config.toml
model = "sound classifier"
train_examples = 26041
noise_aug = 0.002
n_mels = 64
win_length = 512
norm = "batchnorm"
init = "trunc_normal_002"
momentum = 0.9
lr_schedule = "cosine"
weight_decay = 0.004
Rows from block 4, named by matrix and row number. Rows with one number belong to one channel. Each number is 128 + 32 x the weight over its row's rms, rounded and kept within 0 to 255. All counts start at 0. After the name is the row's rms in percent of the matrix's.
# filt: filter width-5 conv, dilation 16 (model.blocks.4.filt.weight, 128x128x5), inputs 114-127, a 5 kernel for each
# gate: gate width-5 conv, dilation 16 (model.blocks.4.gate.weight, 128x128x5), inputs 114-127, a 5 kernel for each
filt.27 101 [ 94 125 173 110  83  81 116 159  89 123  56 128 137 157 186 114  84 126 178 179 143 105  69  93 164 193 167 100 130 124 115 157 121 105  90 121 197 196  94 130 168 125 107  81  89  85 201 150  90 135  96  93  78 108 125  95 126 132 151 127 117 166 127 103 132 169 160  71 128 189]
filt.28 099 [172 186 161 107 162 123 148 112  68 187 143 126 143 127 153 148 110 148  95 174 104 144  96 130 158  83 123 192 158 166 135 117 126  74 145 143  80 119 182 114 136 196 170 120  82  94  95 108 161 192 129 128 125 158 117 135 102  99 189 125 143 128 145 124 182 194 149 135  87  72]
filt.29 100 [128  99  87 106 118 186  94 136 134 133 166  83 131 128 142 149  72  61 117 150 145 133 174  91  92  78  49 177 122 106 198 112  77 111 104 153  97 141 141  87 146 155 141  33 134 197 146 106 115 181 115 155 125  94 157 174 160 153 145  89 136  95 112 107 164 136 168 168  86 164]
filt.30 101 [105 136 112 119 147 136 127  92 175 149 138 130 163 165 127  94 151 166 102  53  78 170 129 118 140 161  83 150 136 133 125 127  86 134 150 116 114 113 151 117 146 108 176 136 179 117 198 131 128  98  96 170 152 132 119 116 147 129 180 105 120 160  54 157  78 153 104 104 173 108]
filt.31 100 [121 130 145  88 182 176 147 172 123 116 148 128  90 189 198  88 120 139 193  83 115 146 112 122  94 135 108 185 100 111  63  89 111  78 107 130  93 112 104 161 144 112  85 170 191 104 169 188 142  98 121 172 136 155 135 143 126 137  70 117 119  87  95 151  50  76 162 106 133 106]
filt.32 104 [101 169  86 154 174 184 217 175 109  84  90  75  88  94  64  77 124 155 129 175 116 137 184  92 162 138 112 103  72 174 110 158 110 134 102 107 223 104 154  93 167  97  50 126 116 133 134 142 138  89  98 164 170 132 105 119 142 133 120 120 136 136 111 156  96 172 101 119  69 129]
filt.33 099 [153 164 109 184 123 110  67  48 141 137 150 166 160 124 111 180 152 115 137 214 118 141 174 125 150 138 108 142 149 151 109 152 150 185 192 148  91  98 100  87 160 167 100 164 125 150 148 197  48 115  91 180 162 154 135 130 122 129 124  91 117 124 146 172 156 147 145 104 154 130]
filt.34 100 [157 126 180 106 134 177 151 108 157  95 227 186  61 154 160 143 109 120  78  98 133 154 137 127 115  88 113 146 108 119 124  34 154 147 181  72 113 177 119 167  95 143 160 189 120 113  92  61 136 135 145 156 150 166 171  97 104  84 130 162 126 104 148 115 126 122 127 129 120 114]
filt.35 101 [128 105  66 157  93 174 154 118 176 160 184  98 111  64 172 149 149 150  68 165  87 109 126 114 124 147 192 103 156 105  64 151 121 191 149  88  79 136 195 143 147 130 155  89 162 162 121 159 116 177 107 108 115 132 130  70 187 111 108 116 155 101 101 153 109 116 153 123  75 190]
filt.36 102 [ 74  62 137 126 197  77  89  95 201 132 128 165  62  94 147  92 150  60 153 110 154 135 143 161  83 123 123 188 135  65 158 202  49 136 206 110  80 149  83  82  98 181 204  40 145 135  81 133 126 116 161 107 135 139 172 123 125 147 130 138 139 136 106 139 130  96 163 119 105 121]
filt.37 100 [ 71  92 156 137 115 187 123 158  84 115  89 116 112  97 124  68 135 121 170 111  80 143 114 138  73  87 130  98 109  98 143 127 121  97 185 141 115 142  89 123 151 105 164 185 108 106 100  95 129  82 114  59  71 177 111 154 173  89 173 151  81 137 115 170 194 157 167 156 155  92]
filt.38 100 [128 154 146 149  83 108 124 167 149 129 109 133 128 169 111 120  52 124 131 126 149 123 119 125  84  48 170  99 109 186 120 103  28  82  69 124 104  93 123 185 131  73 145 174 200 143  89 162  90 167 158 117 103  64  95 142  83 157 151 164 168  99  96 137  83 149 167 181  83 134]
filt.39 101 [106 132 134 104 144 143 145  48 165 145  65 125 163 136 111 134  83 122 116  69 132  65 132 140 134 116 152 176 143  97 136 158  49 164  98 113  66 104 130  80  83 106  76 103 144 145 155 106 159 143 123 136  96 137 144 127  92  95 138 179 126 106 167 110 134 132 131  90 104 118]
filt.40 098 [ 81 139  85 118 128 109 149 121 132 117 144 175  84 123 128 114  55 102 158 157 127 117 149 125 143  91 141 188 101 139 107 112  61 105 114 100 124 125 143 139  72 132 111  93  90 169 170  85 103 167 122 117 135 100 166 134 188 150 101 159 129  53 126 160  99 162 158 174 108 124]
filt.41 102 [118 107 115 192 148  23  91 193 137 161 103  79 112 106 169 113 160 119 147 108 118 122 105 140 101 120 143 104  77 119  70  99 170 118 112 107  96 179 149  60 140 144  96 139 189  84  50 194 143 148 209 102 123  83 101  93 147 103 137 146 123 120 149 107 129 166 227 111 110 164]
filt.42 098 [111 113 143 156  94 166 109 129 113 129 146 117 135 108 123 155 104 174 104 169 117 100  65 130 143 138 109 136 146 111  95 113 132 100 132  84 158 194  95 135 135 168 211 218  88 112 137 116  87 107 161 141  76 134 105 114  97 106 190 129 133 120 152 118 144 145  97 104 123 217]
filt.43 102 [115 161 166  95 179 142  61  49  85 158 153 105 152 169 197  93 117 245 119 116 157  96 123 158 188  80 112 151  70 104 160 162 141 129 140 141 179 139 139 116  94 170 136 120 243 122 149 142 144 103 148 110 104 147 118 144 107  99  84 119 195 176 133 157 171 152 121 103 108 136]
filt.44 099 [158  99 139 115 195  76  98 126 138  99 123  94  48 152 131  93 174 159 131 117 143 158 175 137  91 107  60  78  55 149 134 176 163  91 152 172 134 143 156 140 123 162 164  52 138 160 175  71 190  89 134  99 101 127  89  91 126 121 111 158 139 131 155 129 175 104  62 106 124  82]
filt.45 100 [ 67 150 111 102  61  56 115 135 131 182  79 153 166  77 100  64 125  71 216 104 135 111 164  87 126 142 158 120 119 127  76 152 130 160  89  73  95 188  95 118  52 106  93 109 120 182 171 136  48  82 162 134 105 130  95 118  94 235 137 177  94 140 150 213 142 112 140 157  79 109]
filt.46 102 [105 126 208 103 111 210  91  95 136 118 139 118 131 116 118 116 154  76 204 155 105  96 138 114 170 197 170 158 105 114  98  63 107 134 137 101  49 191 209 126 114 104 118 121 110 133  84  58 102 119 119 126 107 145 173 176 170 113 110 108 107  94  76 130 145 119  90  91  86 121]
filt.47 101 [129 163 116 118 194 179  85 129 189  60 108 163 116 209 146 130 140 120 127  85 120 108  98 156 157 120 156 133 135 120 118 123  80 168  44 117  31 106 145 101 175  87 198 171  96 109 123 158 176 114 152 138 150 127 177 110 149  78  37 158 117 180  54 108  99 166 118 152 139  92]
filt.48 098 [177 161  97 111 159 121 136 119 110 154 182 184 124 120 160 138 140  74 123 129 173 125 120 151 132  91 168 152 156  67 142 137  89  75 176 103  92 115 119 102 174 131 205 106 231 138 136 108  80 111 218 157 160 116 148  88 120 141 123  75 141 113  48  97 158 192 137 147 146 179]
filt.49 102 [155 129 134  89 155 204 106 142 148 159 109  41 155 166 171 162  85 122 168 146 160 135 111 175 146 127 122 147 147 116 171 112 119  61 158 206 184  73 128 144 126 142 141 115  75  62 155 123 148  92 144 127  92 191 135 157 114 141 121 107 169 112 142 135 100 142 105  52 126 109]
filt.50 097 [ 79 132 129 159 236 112 166 136  86 103 124 100  86 107  74  93 165 176 117 128  55 147 124 115  94 121 147  72  94 166 133 109 161 164  92 123 155  91 140 130 159 164 130 144 156  84 116  76 137 102 142  94 162  98 161 175 144  37 111  73 115 115 157 136 158 171 125 147 136 173]
filt.51 100 [164 160 117 193  91  79 176 115 132 197 182 111 173 141  78 126 132 100  87 127 132 115 152 148  97 107 117 142  53 128 132 140  89 101  83 140 195  92 171 143 142 173 197  94 104  85  86 104 124 126  83 111 162 128 105 143 133 136 154  88 142  99 149 202 146  92  66 121 140 123]
filt.52 099 [ 86 133 172 150 125 121 161 123  27  97 164 173  83  85 111 136 101  82 183 150 119  93 117 128  95 129 153 135 150 139  65  79 158  96 150 106  84  87 114 141  96 114  95  60 152 117  53   0 145 126 128 154 100  85  72 146  79  95 134 131 121 116  73 143 117 150 156 117 105 117]
filt.53 096 [181 110 120 135 137 141 179 144 130 136 164 112 180 165 173 159 131 118 129 166  74 150 121  84 117  89 128  96  82 147 154 155 103 133  77 104  22 119 128  78 115 125 134 134 111 143 198  84 178 110 134 115 100 104 131 133  47 131  84 167 157 124  89 138 154 101 125 134  97 127]
filt.54 100 [ 99 156 130 155 175 127 112  93 183 183 139 146  84 135 139  99 141 142 158  89 141 137 150 135 101 105 135  29 137 169 104 121 122 128  97 143 153 223 138  98 113 131  69 177 144 127 131 185 127  69 106 183 178 114 153 119 106 142 130 140 124 128 140 157  82 143  87 134 101 118]
filt.55 102 [123  78  93 120 145 110 111  89 135 148  69  51 102 126 165 128 147 102 124 135 146 126 116 162 141 164 127 176 142 157 123 177 140  91  66 171 109 106 143 129 119 116 134  74 161  90 168 159 147  69 117 114  80 119 129 170 134 121 120 134 125 123 140 128 194 109 145 107  98  51]
filt.56 099 [193 178  94 169  78 122 100 180  61 132 114 128 112  78  83 106 144  84 107 162  92 139 117 139 136 122 145 116 132 157 188 145  82 149 154 110 145 149 132 148 160  82  61 160 126 115 107 161 119 114 114 111  84 115 111  84 160 151 166 122 115 158  80 116 104 166 111 131 112 154]
filt.57 099 [137  87 117 126 145 115 113 194 161  93 153 129 119 114  75 122 142  93 152 140 148 141 162  85 142  91 133 104 155 181 133 140 110 103 105 102 131 145 110 132  78 141  84  86 143 100  97 187 134  58 183 126 133 105  57 148 172 146 125 118 171 130 122 123 137  79 123 117 138 114]
filt.58 099 [171  91 152 190 166 123 174 142 100 103  97 187 201 178  66  91 165 142 114 154 130 168 126  77  85 102  94  83 111 189 138 157 129 186 126 107 101 160 126 150 128 122 115 174 159 176 105 117 131 129 148 149 120 157 125  66  89 129  94 171 133 144 165 111 151 158 133  90 106 107]
filt.59 100 [135  36 154  85  27 156 125 127 195 138 172 121  98  39 137  67  99 147 177  88 121 122 170 180 129  60 183 207  97 179 112  93  90 134 133 149  99  91  83 184 107  94 134 150 131 184  89 144 103 147 145 167 137 112  78 155 125 114 134 102 127  95 144 113 162 157  78  99 117 126]
filt.60 100 [ 45 161  90 127 113 161 121  86  89 129 149 181 115  95 126 100 102 195  68 129 109 181 134 121 159  86 186 142 155  91  46  75  93  95 128  63 108  76 167 114 126 186 103 115  88 148 176  98 157 142 112  66 167 120 154 111 132 147 168 124  98  58  95  75 141 151 134 149 122 121]
filt.61 099 [150 101  83  85 117 102  66 167 161 143 165  95 105  85 108 211 127 122 101 148 159 139 159 123 135 125 148  92 144 109 150 102 134  69 154 113 117 101 151  92 150 138 122 106  93 103 148 138 148  94 183 130 102 138 100 142 130 125 161 173 125 109 155 159 176  76 119 157 126 111]
filt.62 099 [ 87 121 106 105 158 183 145  54 153 142  82 166 128 115 180 115 148 137 121  86 119 130 170 122 103 124  66 136  93  27 103 114 143 145  46 167 176 128 108 162  93 119 164 111 221 194 140  66 139 145  85 114 103 154 148 127 135 169 124 146 106 166 147 120  93 209 134 138 102 105]
filt.63 101 [163 189 137 110  61 148  90 125 149  67 151 124  74  49 147 121 120 116  96 204 139 138 121 128 157 169 164 127 177  99 130 103 211 155  97 163 116 162 117 147  92  93  86 172  95 136  59 104 112 127 127  99 126 137 105 167 129 177  93 160 123 155 128 169 135 126  91  95 104 101]
filt.64 096 [103 200 127 174 120  89 101  96 126 105 136 170 143 156  98 101 146 131 188  78 141 146 199 103  64 130 163 128 129 128  97 132  94 105 121 163 150  79 115  71 166 126 105 105 229 167 119 127 156 118 216 189 108 116  98 122 134 111 109  83 154 140  91 124 139 167  87 119 151 202]
filt.65 096 [129 124 109 128 183 184 105 113 121 111 175 135 148 141 169 175  95 137  55 114 109 114 127 155 134  88 115 117 134 210 149 132 155 154  96 140  73 142  91 105 141 139 255 109 139 160  85 152 175 145 120 134  91 105 208 138 116  56  91  81 161 141 169 116 176 184 154 105 139 172]
filt.66 101 [141 139 202 127 187  75  79 167 136 151 121 101 124 114 126 115  74 137 134 123 111 114 144 110 128 122 165 141  81 145 119 183 169  62  95 187 117 170 107 111  90 110 108 102 102  95 187  71  88  69 140 162 196 142 155 124 105 132 161  84 152 118  89 134  66  74 109  89 159 116]
filt.67 100 [ 79 148  74  57 185 116 106 104 111  71 109 107 143 154 160 108 176 142  61  66 130 117 153 115 104  84 167 165 113 147  98 139 103  13 159 158  93 128 100 177 132 100 158 123 180  88 132 129 151  63 139 129 139 155 140 128  83 152 119 178 121 168  62  49 171 102  86 122 152 132]
filt.68 098 [ 79 132  98 127  97 140 128 103 156 107  95 161 134  98 109  73  89 124 171 112 104 146 134 105  91 132 132  95 143  43  72 164 153  88  95 147 125 123 197 121 119 101 186 141 177 199 128 103 159  64 156 200 166 133 120 118 110  87  85 143 106  94 111 132  51 115 132  93 118 132]
filt.69 100 [150 177  85  77 141   0 116 134 193  88 169 140  69 131 149 103  89 148 163 138 108 145 118 138 155  88 119 113  77 117 116  43 108 106 144 127 174 126 165  68 127 125 137 112 107 148 143  94 161 165 144 132 137 124 197  85  82 127 115  65 136 147 123  74 160 166 178 152 159 137]
filt.70 101 [ 91  76 125 114 151 195 145 193 149 175 109  42  93 167 194 118 139  95 181 129 132 157  75 154 158  86 120 177 143 141  63 218 109  77  87 109 137 130 126 184 123 122 150 147 184 193 128 156 130 117 108  97 170  94 154 117 174  55 100 146 123 128 130 187  85 148  40 130  87 111]
filt.71 097 [176 132 131  84 113 165  81 132  90 114 173  99 112 181 159 116 153  96  88 142 191 149 157 171 135 142 108 126 118 105 116  98 130 115 171 115 128 170  85 176 127 106 168 170 124 145  79 112  72  98 124 131 169  97 145 100 181  71 113 146 125 146 157  91 118 162  56 109 105 135]
filt.72 102 [ 90 138 202 173 143 143 177 107 187 148  79 126  90  95 146  78 141 147  55 118 133 140  90 143 156 167 139 131 132 139 123 123 132 124 144 151 159 132 149  83  47  75  96 152 204 130 190  89 144 161  91 149  96 165 145 172 195  99 105  88 143 157 135 101 149 114 104 160 108 157]
filt.73 103 [136  59 116  82 107  87 103 243 178 120 146 107 157 153 168 125 180 189 170 128 109 123  79 142 101 193 144 116 117  98 201 178 111  73 109 114 115  94 200 220 163 161 156 164 150 188 137  75 167 155 112 150 141  84  88 124 144 106 123 159 123 105 153 163 110 174 142 123 108 153]
filt.74 098 [126 103 142 114  96 110 100 103 135 143 139 122 154 141 128 150 138  86 155  96 142 115  89  95 102  96  99 184 106 150 131 139  72 112 115 147 118 164 127 172 145 137 211 139  85 123 106 145 103  93 124 175 113 164 128 126 130 140 176 151 146 175 128 158 122  52 122 153  99 103]
gate.27 100 [114 138 137  91  92 108 112 146 132 128 106 132 182  81 112 152 224 143 154  81 153 142  94 125 117 134 106 139 138 113  87 116 104 146 113  88  86  77 148 137  78 102  83  92 126 103 129  87 104  86 136  86 102 161 120 139 121 131 127 136 112 202 128 158 154 145 111 127  89  96]
gate.28 099 [ 74 146 125  65 123 182  93 156 127 182 124  41 173 176 157 124  82 180 109 136  84 123  97 113 127 144 137 127 147 125 102  74  79 135  75 117 121 153 169 151 111  97 121 142  90 138  73 148 140 171  92  78 130 180 122 110 143 155 160 133 151  92  86  44  99  77 100 101  87  87]
gate.29 102 [ 93 179 117 125  90 204  67  72 135 139 105  96 158  68 131 234 161 159 119 129 131 190 181 145  88 118 135 105 123 128 149 155  62 129 181 127 116 103 102 170  82 165 149  94 120 155 108 119  91 100  80 113 103  65  86 136 144 117 113  84 205 171 112 152 124 149 124  75 137  88]
gate.30 100 [149  72  30 157 107 171 161 176 122  98 103 185 145  81 135 183 173 213 105 100 183 120 140 158 184 130  99  54  91  95  90 161 105 152  99 141 130 123 198  40 112 112  57  94 183 100 165 215 134 211  71 145 125 107 170 125  83 164 125 144 131 122 202 130 142 138 200 153  77 160]
gate.31 100 [ 92 178 117 103  83  96 142 178 108 156  57 146 150 128 119 149  99 202 100 136 150 143 111  97 134  80 107 170 160 117  74 121 120 139 146  83 143 178  79  83  88 122 144  92  88 167 101 119 141 132 154 204 116 105 126 152 107 227 131 148 120 123 127 108 208  89  98 185 104 130]
gate.32 101 [137 177  82 152 164 146 114 127  70 155  93 179 116 137 151 127  93 121 121 170  92 117 147 115 146 123 144 170 123  92 112  53  49 157 112  94 129  60  54  58  84  89 117 130 120  89 116  90  66 157  89 115 161 143 108 139 153 148 125 114 174 127 149  83 111 134 194  69  51 106]
gate.33 103 [102 221 158 118  72 195 156 137 128 135  78 136 122 124 131 153 131 154 160 195 160 165 112 129 128 181  96  93 167  86 126 125  96 117 130 139 135 118  98  87  87 130  93  90 235  93  69 153 110 200 164  99 113 116 132 146  96  85  80 136 139 155 176  81 131  60 106 112 140 135]
gate.34 101 [164 148 147 100  53  78 148  41 152 152 165 165  63  65  94 120 119 177 132 120 112 159  84 164 158 155 135 101 171 158 223 136 148 124  55 105  73 128 165 144 154 163 163 140 112 129 132  94 136 151 197 158 118  93 146 120 192 124 152 181 162 171 116 154 128  76  97 140 152 101]
gate.35 099 [148 108 152 130  93  86 155 140 131 104 147 112 119 124  67 173 119 128 121 128 164 124 147 104 171 109  89 118 145 124 149  83 121 184  61 118 115 115 132 109 150 219 116 152 103 142 103 117 133 168 123 145 135  91 107 117 170 168  92  92 130 149 125 155 178 143 126 146 129 144]
gate.36 101 [130  96 237  79 156 137 136 145  68  95 106 160 159 104 130 180 117  49 150 117  93  91 109 159 167 134 138 183 167 111 176  97 136 125  82 128  99 120 134 101 125  64 189 131  95 116 140 128 187 113 104 106 162 176 137 163 162  77 127 120 100 154  90 135 145 112 115 147 128 139]
gate.37 102 [112 182 102 124 221 111 104  58 106 132  95 143 115 117  83 148 116 113  92 148 133 121 159 127  85 106 148 108 121 119 161 138  87 162  64 108 142  74 135 112 103 145 111  96 160 131 127 151 122 174 151 130 150  77 146  85  77 131 109 128 164 127 159  95 144 141 150 138  99 177]
gate.38 100 [168 124 115 105 169 116 103 145 114 134 151 159 113 115 163  77 177 117 128 154 136 150 119  69 111 168 132 148 108 115 135 137 126 129 212  85  77 164 131 113 140  92 120 120  92  89  98 134 122 109 140  91 139 112 169 122 160 166 149 136 125 128 132  46 171  99 169 112 133 125]
gate.39 103 [130 130 126 127 153 175 122  69 146 145 165 121 122 103 150 155 150 104 114 112 170 114 157  73 106 150 107 109 141 151 112 178 169 154  87 134 163 105 167 129 113 164 210 110 153 188 169 112 105  53 146 150 152 124 142 101 123 131 176 173 119  49 102 138  53 144 125 138 177 123]
gate.40 096 [ 93  88  78  99  87 115 119 111 117 179 175 145 122 168  88 112 106 131 115  87  96 125 134 118 113 143 121 132 119  89  99  79  51 138  74 138 184  78 211 169  92 120 134 120 160  91 114 101 112  90 117  78 104  83  97 125 107 119  78 118 152  93 128 160 105 140 136 147 109 108]
gate.41 102 [ 88  98 192  78 118  77 197 109 168  78 134 146 166 165 140 123 139 155 209 173 121 143 143 151  71  96 117 126 126 101 122 130 159 108 113 219 107 125  63 153 117 145 153 109 104 160 169 155 145  87 122 106 155 131 114  88 162 108  89 143 133 118 104  97 134 123 121 112 152 109]
gate.42 097 [159 152 147 103  60 144 194  88  99 160 172 129 184  96 114 133 227 135  99 140 117  96 132 130 164 127  81 129 142 180 118 120  84  83 117 154  80  94 180 133  82  97 155 160 170  87 163 113  48 122 140 136  37 119 133 154 106 141 156 164 181 121 159 114 134  76 134 189 117 137]
gate.43 099 [ 37 114 188 126 129 156 117 112 144 193  70 154 116  81 134  75 118 154 148 145  93 105 163 179 158 186  89 160 156  96 174 165  48 127 128 132 182 142  85 125 173 120  89  80 153  69 109 123 161 178 106 157 168 115 122 115 127 143  69  73  90  96 131 141 185 179  94 108 104 148]
gate.44 101 [136 156  67 158  91  76  17 181 117 115 113  98 188  70 139 149 156  52  89 156 150  91  75 126 175  73  99 136 142 152 117 175  88 152 145 101 143 172 200  52 177  61 201 114 124 135  64 156  85  76 116 143 131  71 135  72 143 121 125 141  76 136 100 129 118 123 120 150 108 148]
gate.45 100 [126 107 142 103 165 130 162 117 134 164 188  75  94 164 148 110 135 144 170 174 102 126 132 105  81 105 153  86 108 142 184 146 120 138  67  99 145 111 134 124 148 128 133 155  96 139 112 122 192 121 160 106  64 117 138  98 104 118 160 164 140 145 190 144 163 137 145 152  78 109]
gate.46 098 [149 149 100 142  64  88 194 203 193  97  70 176  94 203  81  43  69 126 104  85 119 112 146 103 132 147 111 133 128 143 124 172  58  48 126 148 112  33 115 116 107 129  35 178 163 111 191 159 116 119 140 110 178  85  85 128  82 181 100 178 134 137  95  99 110 158 161 128 173 162]
gate.47 101 [153 170  73  93  75 194 178 188 160  79  65 102  94 135  92 134 196 158  79  93 103 116 122 149 138 176 116 137 128 174 156 168  79  69 106  65 143 162  82 162 139 151  97  98 135  78 113 132 131 160  79  94 102 151 133 119  98 164 138 150 163 187  82 145 115 139 130 139 133 126]
gate.48 101 [146  95 107 113 162 104 109 151  96  94 149 138 170  50  74 190 171 169 125 106 177 101 135 102 109 122 122 133 130 181 128 149 174  88 180 134  99 116 175 213  83 201 204 132 189 133  91 182 179 114 134 178 114 152 145 139  60  81 152 153 151 157  99 161  73  90 119 158  81  73]
gate.49 100 [116 160  96 115 173  73 109  95 163  90 122 111 168 137  55 177 112 207 192 148 107 148 146 183 149 165 165 164 118  64  92 175 145 142 126 106 101 100 130  91  97  84 157 152 180  27 207 151 144  34 117 118 110 166 115 127 107 199  85  94 178 128 167 217 131 143 222 144 133 160]
gate.50 100 [153 117 101 117  39 129 138 111 108 125 132 194 127 136 142 122  85 137 104 132 140 108 195 139 155 126  84 113 141 136 134 112 154  75  55 168 139 192 141 132 136  46 142 129  63 106 118  68 116 168 123 152 160 126 115 112 142 185 180  69 189 159 198 179 166 104 111 106  52 121]
gate.51 099 [130 161 170 146 153 146 158  79 157 155 159 207 155  26 157 118 169 159 159 156 118 149  95 116 165 124 161 106 134 128  99 174 140  99 114  95 125  95  80 147 113 131 133 112 107 122 104 109 142 181 105 139 165 135 150 128 147 154 124 140 128 140 157  83 137 106 150  90 173 135]
gate.52 096 [ 96 156 110 180  91 115  98 127 136 179 108 140 107 105 103 174 145  31  62 131 131 118 128 136 101 128 159 137  82 100 133 114 122 190 152  96 111 203 155 121 169  89 199  87  82 146 171  88  89 168  99 132  92 161 140 123  99 174 191 128 119 179 181 221 122 156 109 150 139 173]
gate.53 098 [127  90 152 124 169  84 171 134 124 103 159 117 159  78 135  97 134  79 114 170 153 107 130  82 125 148 176  82 137 103 121 151 130 117 117 187 129 204 163  89 118 103 112 214 168 104 136 167 102 153  92 123 178 124 159  98  93 139 152 118 103  80 132 125 154  87 129  67 115 121]
gate.54 100 [120 159 135 159 100 140 106  89 163 113  95 121 105 127 185  92 144 144 196 175  94 131 126 155 143 119 114  95 162 143 124  87 136 109  93 104 134  88  93  81 112 122 116 153 175 147  92 131 162 119 138  98 161 120 198 126 120 174  87 128  82  96 155 159 149 157  99 160 149 108]
gate.55 103 [ 88 132  94 165  44 156 137  81 171 119  70 144 136 160 131 125 159 110 165  99 136 140 126 165 141 150  97 167 115 159 105 156 125 146 114  81 165  82 101 105 132  90 103  90 135 146 166 113 177  87  86 135  97 158 163 135 146 122 124 150 131 117 128 138 149 126  89  81 121  97]
gate.56 100 [187 157  62 131  95  60 135 137 149 120 100 150  92 128 142 136 132 168 178 157 199 178  97 105 155 136  96 134 127 157  96 111 126  72  34  99 146 104  76 183 135 124 159 112 117 126  78 112 139 138 173 105  95 151 107 169 168 155 138 167 156 157 151 152 100  98 100  58 148 120]
gate.57 101 [105 148 132 102 181 162  82 152 111 159 130  75  90 131  93 157  91 171 149  75 111  97 155 108 146 153 117 110 117 134 177 162 197  84 106  63  78 112 180  96 169 109  94 103 108 179 156  65  98 143  73 127 133 153 129 110 146 138 140 141  75 144 127 143  89 166 115  56  71 135]
gate.58 101 [103 137 163  53  44 106 186  80 107  68 152 133 118 120 157 155 200 175  70 149 114 153 132  64  91 118 103 174 139 189 162 159 141 191  80 107 122 155 155 152 114 151 119 206  76 185 113 152 102 145 132 113 165 138 113 144 106 154 142 141 136  93 118 150 129  93 181 130 144 127]
gate.59 101 [153 109 170 122 143 146 166 141   0 158 158 121 119  92 189 146 106 110  85  79 132 101 110 127 145 181  98 141 159  90 130 106 118 100  99 134 192 174 107 102  73 132 109 129 110 142 104 114  73 153 128  90 110 129 170 111 199 200  99 124 140 116 131 143  83 122 114  81  87 152]
gate.60 100 [ 88 117 131 170 111  92 115 105 154 122 131 185 134 141 138 148 107 158 136 137 138 124 124 110  68  98 154 104 102 114 107 133 152 165 113  86 147  34 115 164  59 146 150 108 158 106 101 128 111 173 134 126 107 108 104 146 109 145 128  96 163 127 117 203  82  68 150 105 157 104]
gate.61 103 [110 184 134 164 150 189 149  85 129 114 138 184 160 169 127 173 106  50 141  97 158  95 134 149 113 150 108 152 169 150 115 193 145 107 110 130 138  99 119 166 183 172 114 110 101 114  72 152 189  69 117 131 119 117 180 174 157 124 128 104 128 157 153 125  96 149 122 157 161 139]
gate.62 102 [156 152  96 111 152  96 110 102 105 136 103  36 152 106 130 139  96 114 150 153 126 138  98 112 113 119 195 128  93 126 141 148 118 121 209 175 178 115 162  98  96  59 136  56 183 110 106 132  78 183 153 136 122  86 186 103 112  82  82 103 118 143 104 138 126  95  81 175  75  98]
gate.63 100 [ 82 174 112 164   9 138  95 209 150 128  80 102 136 128  77  62 181 196  93 178 125 186 108  91 128 170 127 116 132 152 106 146  56 183 142 116 102  87  82 126 100 132 164 121 108  98  95 137 101 143 205  87 108  70  94 105 141 116 179 134 145 173 131 175 181 103 142 157  87  80]
gate.64 099 [145 255 119  96 206 109 125 162 134  82 143 148  58  75 145 173 163 122 133 112 167 172 150 159 132 143 120 107 145 129 199 153  80  96 131 135 138 101  78 172 140 145 193  72 133 155 116 163 183 134 160 175 137 120  94  79  91 137 137 124 143 134 106  89 111 127  86 143  97 109]
gate.65 100 [ 90 168 151 141 132 104 122 170  85  72  81 127 114  76 168  60  91 123 141  83  76  97 160 187 141 184 191  92 135 150 138  65 190  61 180  84 148 203  93 202 144  94  91 105 160  83 144 112 144 114 100 109 135 151 136 144 144 116 146 144 103 116 126 111 154 146 108 125 136  91]
gate.66 099 [123 170 100 238 131  87 118 123 144 151 104 172 138 135  87 132 129 162 137 169 119 150 111 140 100 117 146 144  71 122 138 112  37 136 122 195 125  58  94 148 118 131 117  88 153  99  98 172  92 105 180 128 123 124 179 103 199 111 144 147 120 167 110 168  86  85 167  92 140 153]
gate.67 102 [ 90 186 184 101 116 150 131  62 129 161  98 133 151 140 101 150 125  48 117 178 150 113 123 113 156 134 127 127 121 185 139 116 157 124 120 132 144 152  69  57 103 202 115 135 115 114 154 133 179  92 133 182  84 159 103 112  88 172  67 134 125  86 138 123 177 111 133 135 134 143]
gate.68 101 [136 118  76 103 167  94  73  61 116 131 171 126 121  76 185  95  82 104 118 130 150 102 116 102 161 108  91 101  94 131 136 186 101 119 116 150 158 119 111 152  83 174 161  17 144 111  86 117 151 169 150 153 118 167 157 143 139 141 121 100  96 124  83 108 164 110 106 119 110 129]
gate.69 101 [146 175  77  75 142  57 137 211 113  94 181 176 127  80 135  91 158  89  79 139 118 166 139 154 168 131 128 156 140  95 107 189 125 127 145 155 134 113 170 160 153 139 148 156 115 159 134 113 156 100 125 200 125 104  90 101 152 144 172 158 138 204 118  92 142 111  61 173  78  70]
gate.70 101 [155  75 221 137 141  15 116 113  79 165  87 114 140  79 160 108 145 152 139 159  94 118  96 146 135 127 140  94 122  58 115 102 164 206  63 168 114 112 128 159 154 109 181 113 183 111 178 168 128 123 123 150 144 153 118 142 152 153 124  31 138 145 126 100 153 121 137 141 102 158]
gate.71 099 [115 112  75 123 135 130 135  93 123 122 168  71 109 164  97 121 108 204 122 118 103 166 117 131  97 131 178 119 114 140 117 118 154 146 131 163 116 131  93 137 128 100 148 195 158 166 141 174 217 194 157 161 124 161 126  94 156 142 103  80 103 101 175 147 147 134  98  90 151 210]
gate.72 098 [103  95  93 149 175  89 149 104 160  77 104 124 140 138 137 164  81 107 163 134 116 125 156 136 112 132 104 135  71 131 110 107 137 109 112 124  76 165 138 147  97  82 152 127 145 112  92 167 116  82 100 145 178 163 128 131 101  84 108 129 138 136 156 122 122 118 119 118 110 124]
gate.73 098 [124 157 154 177  32 197 177 110 162 101 129 169 119 144 185  89  93 138 109 111 132 109 101 141  63 115 132 110 146 146 154 155 125 153 162 123 156  66 102 111  86 124 138 100 115 113 152 137 156  86 128 104 162  96 159  97 104 107 126 157 164  80 124 159 127 166 154 151 150 117]
gate.74 100 [141 116 171 118 113 113 140  98 152 242 132 101 158 116 206 177 107  99 126 114 129  89 137 182 123 107 183 184 154 160 169 137 201  80  88 155 154 151  94  93 133 102 132 162  49 158 102 135 180 165 153 115 152 154  88 138  55 152 105  88 133 162 117  77 121 124 127 135 174 145]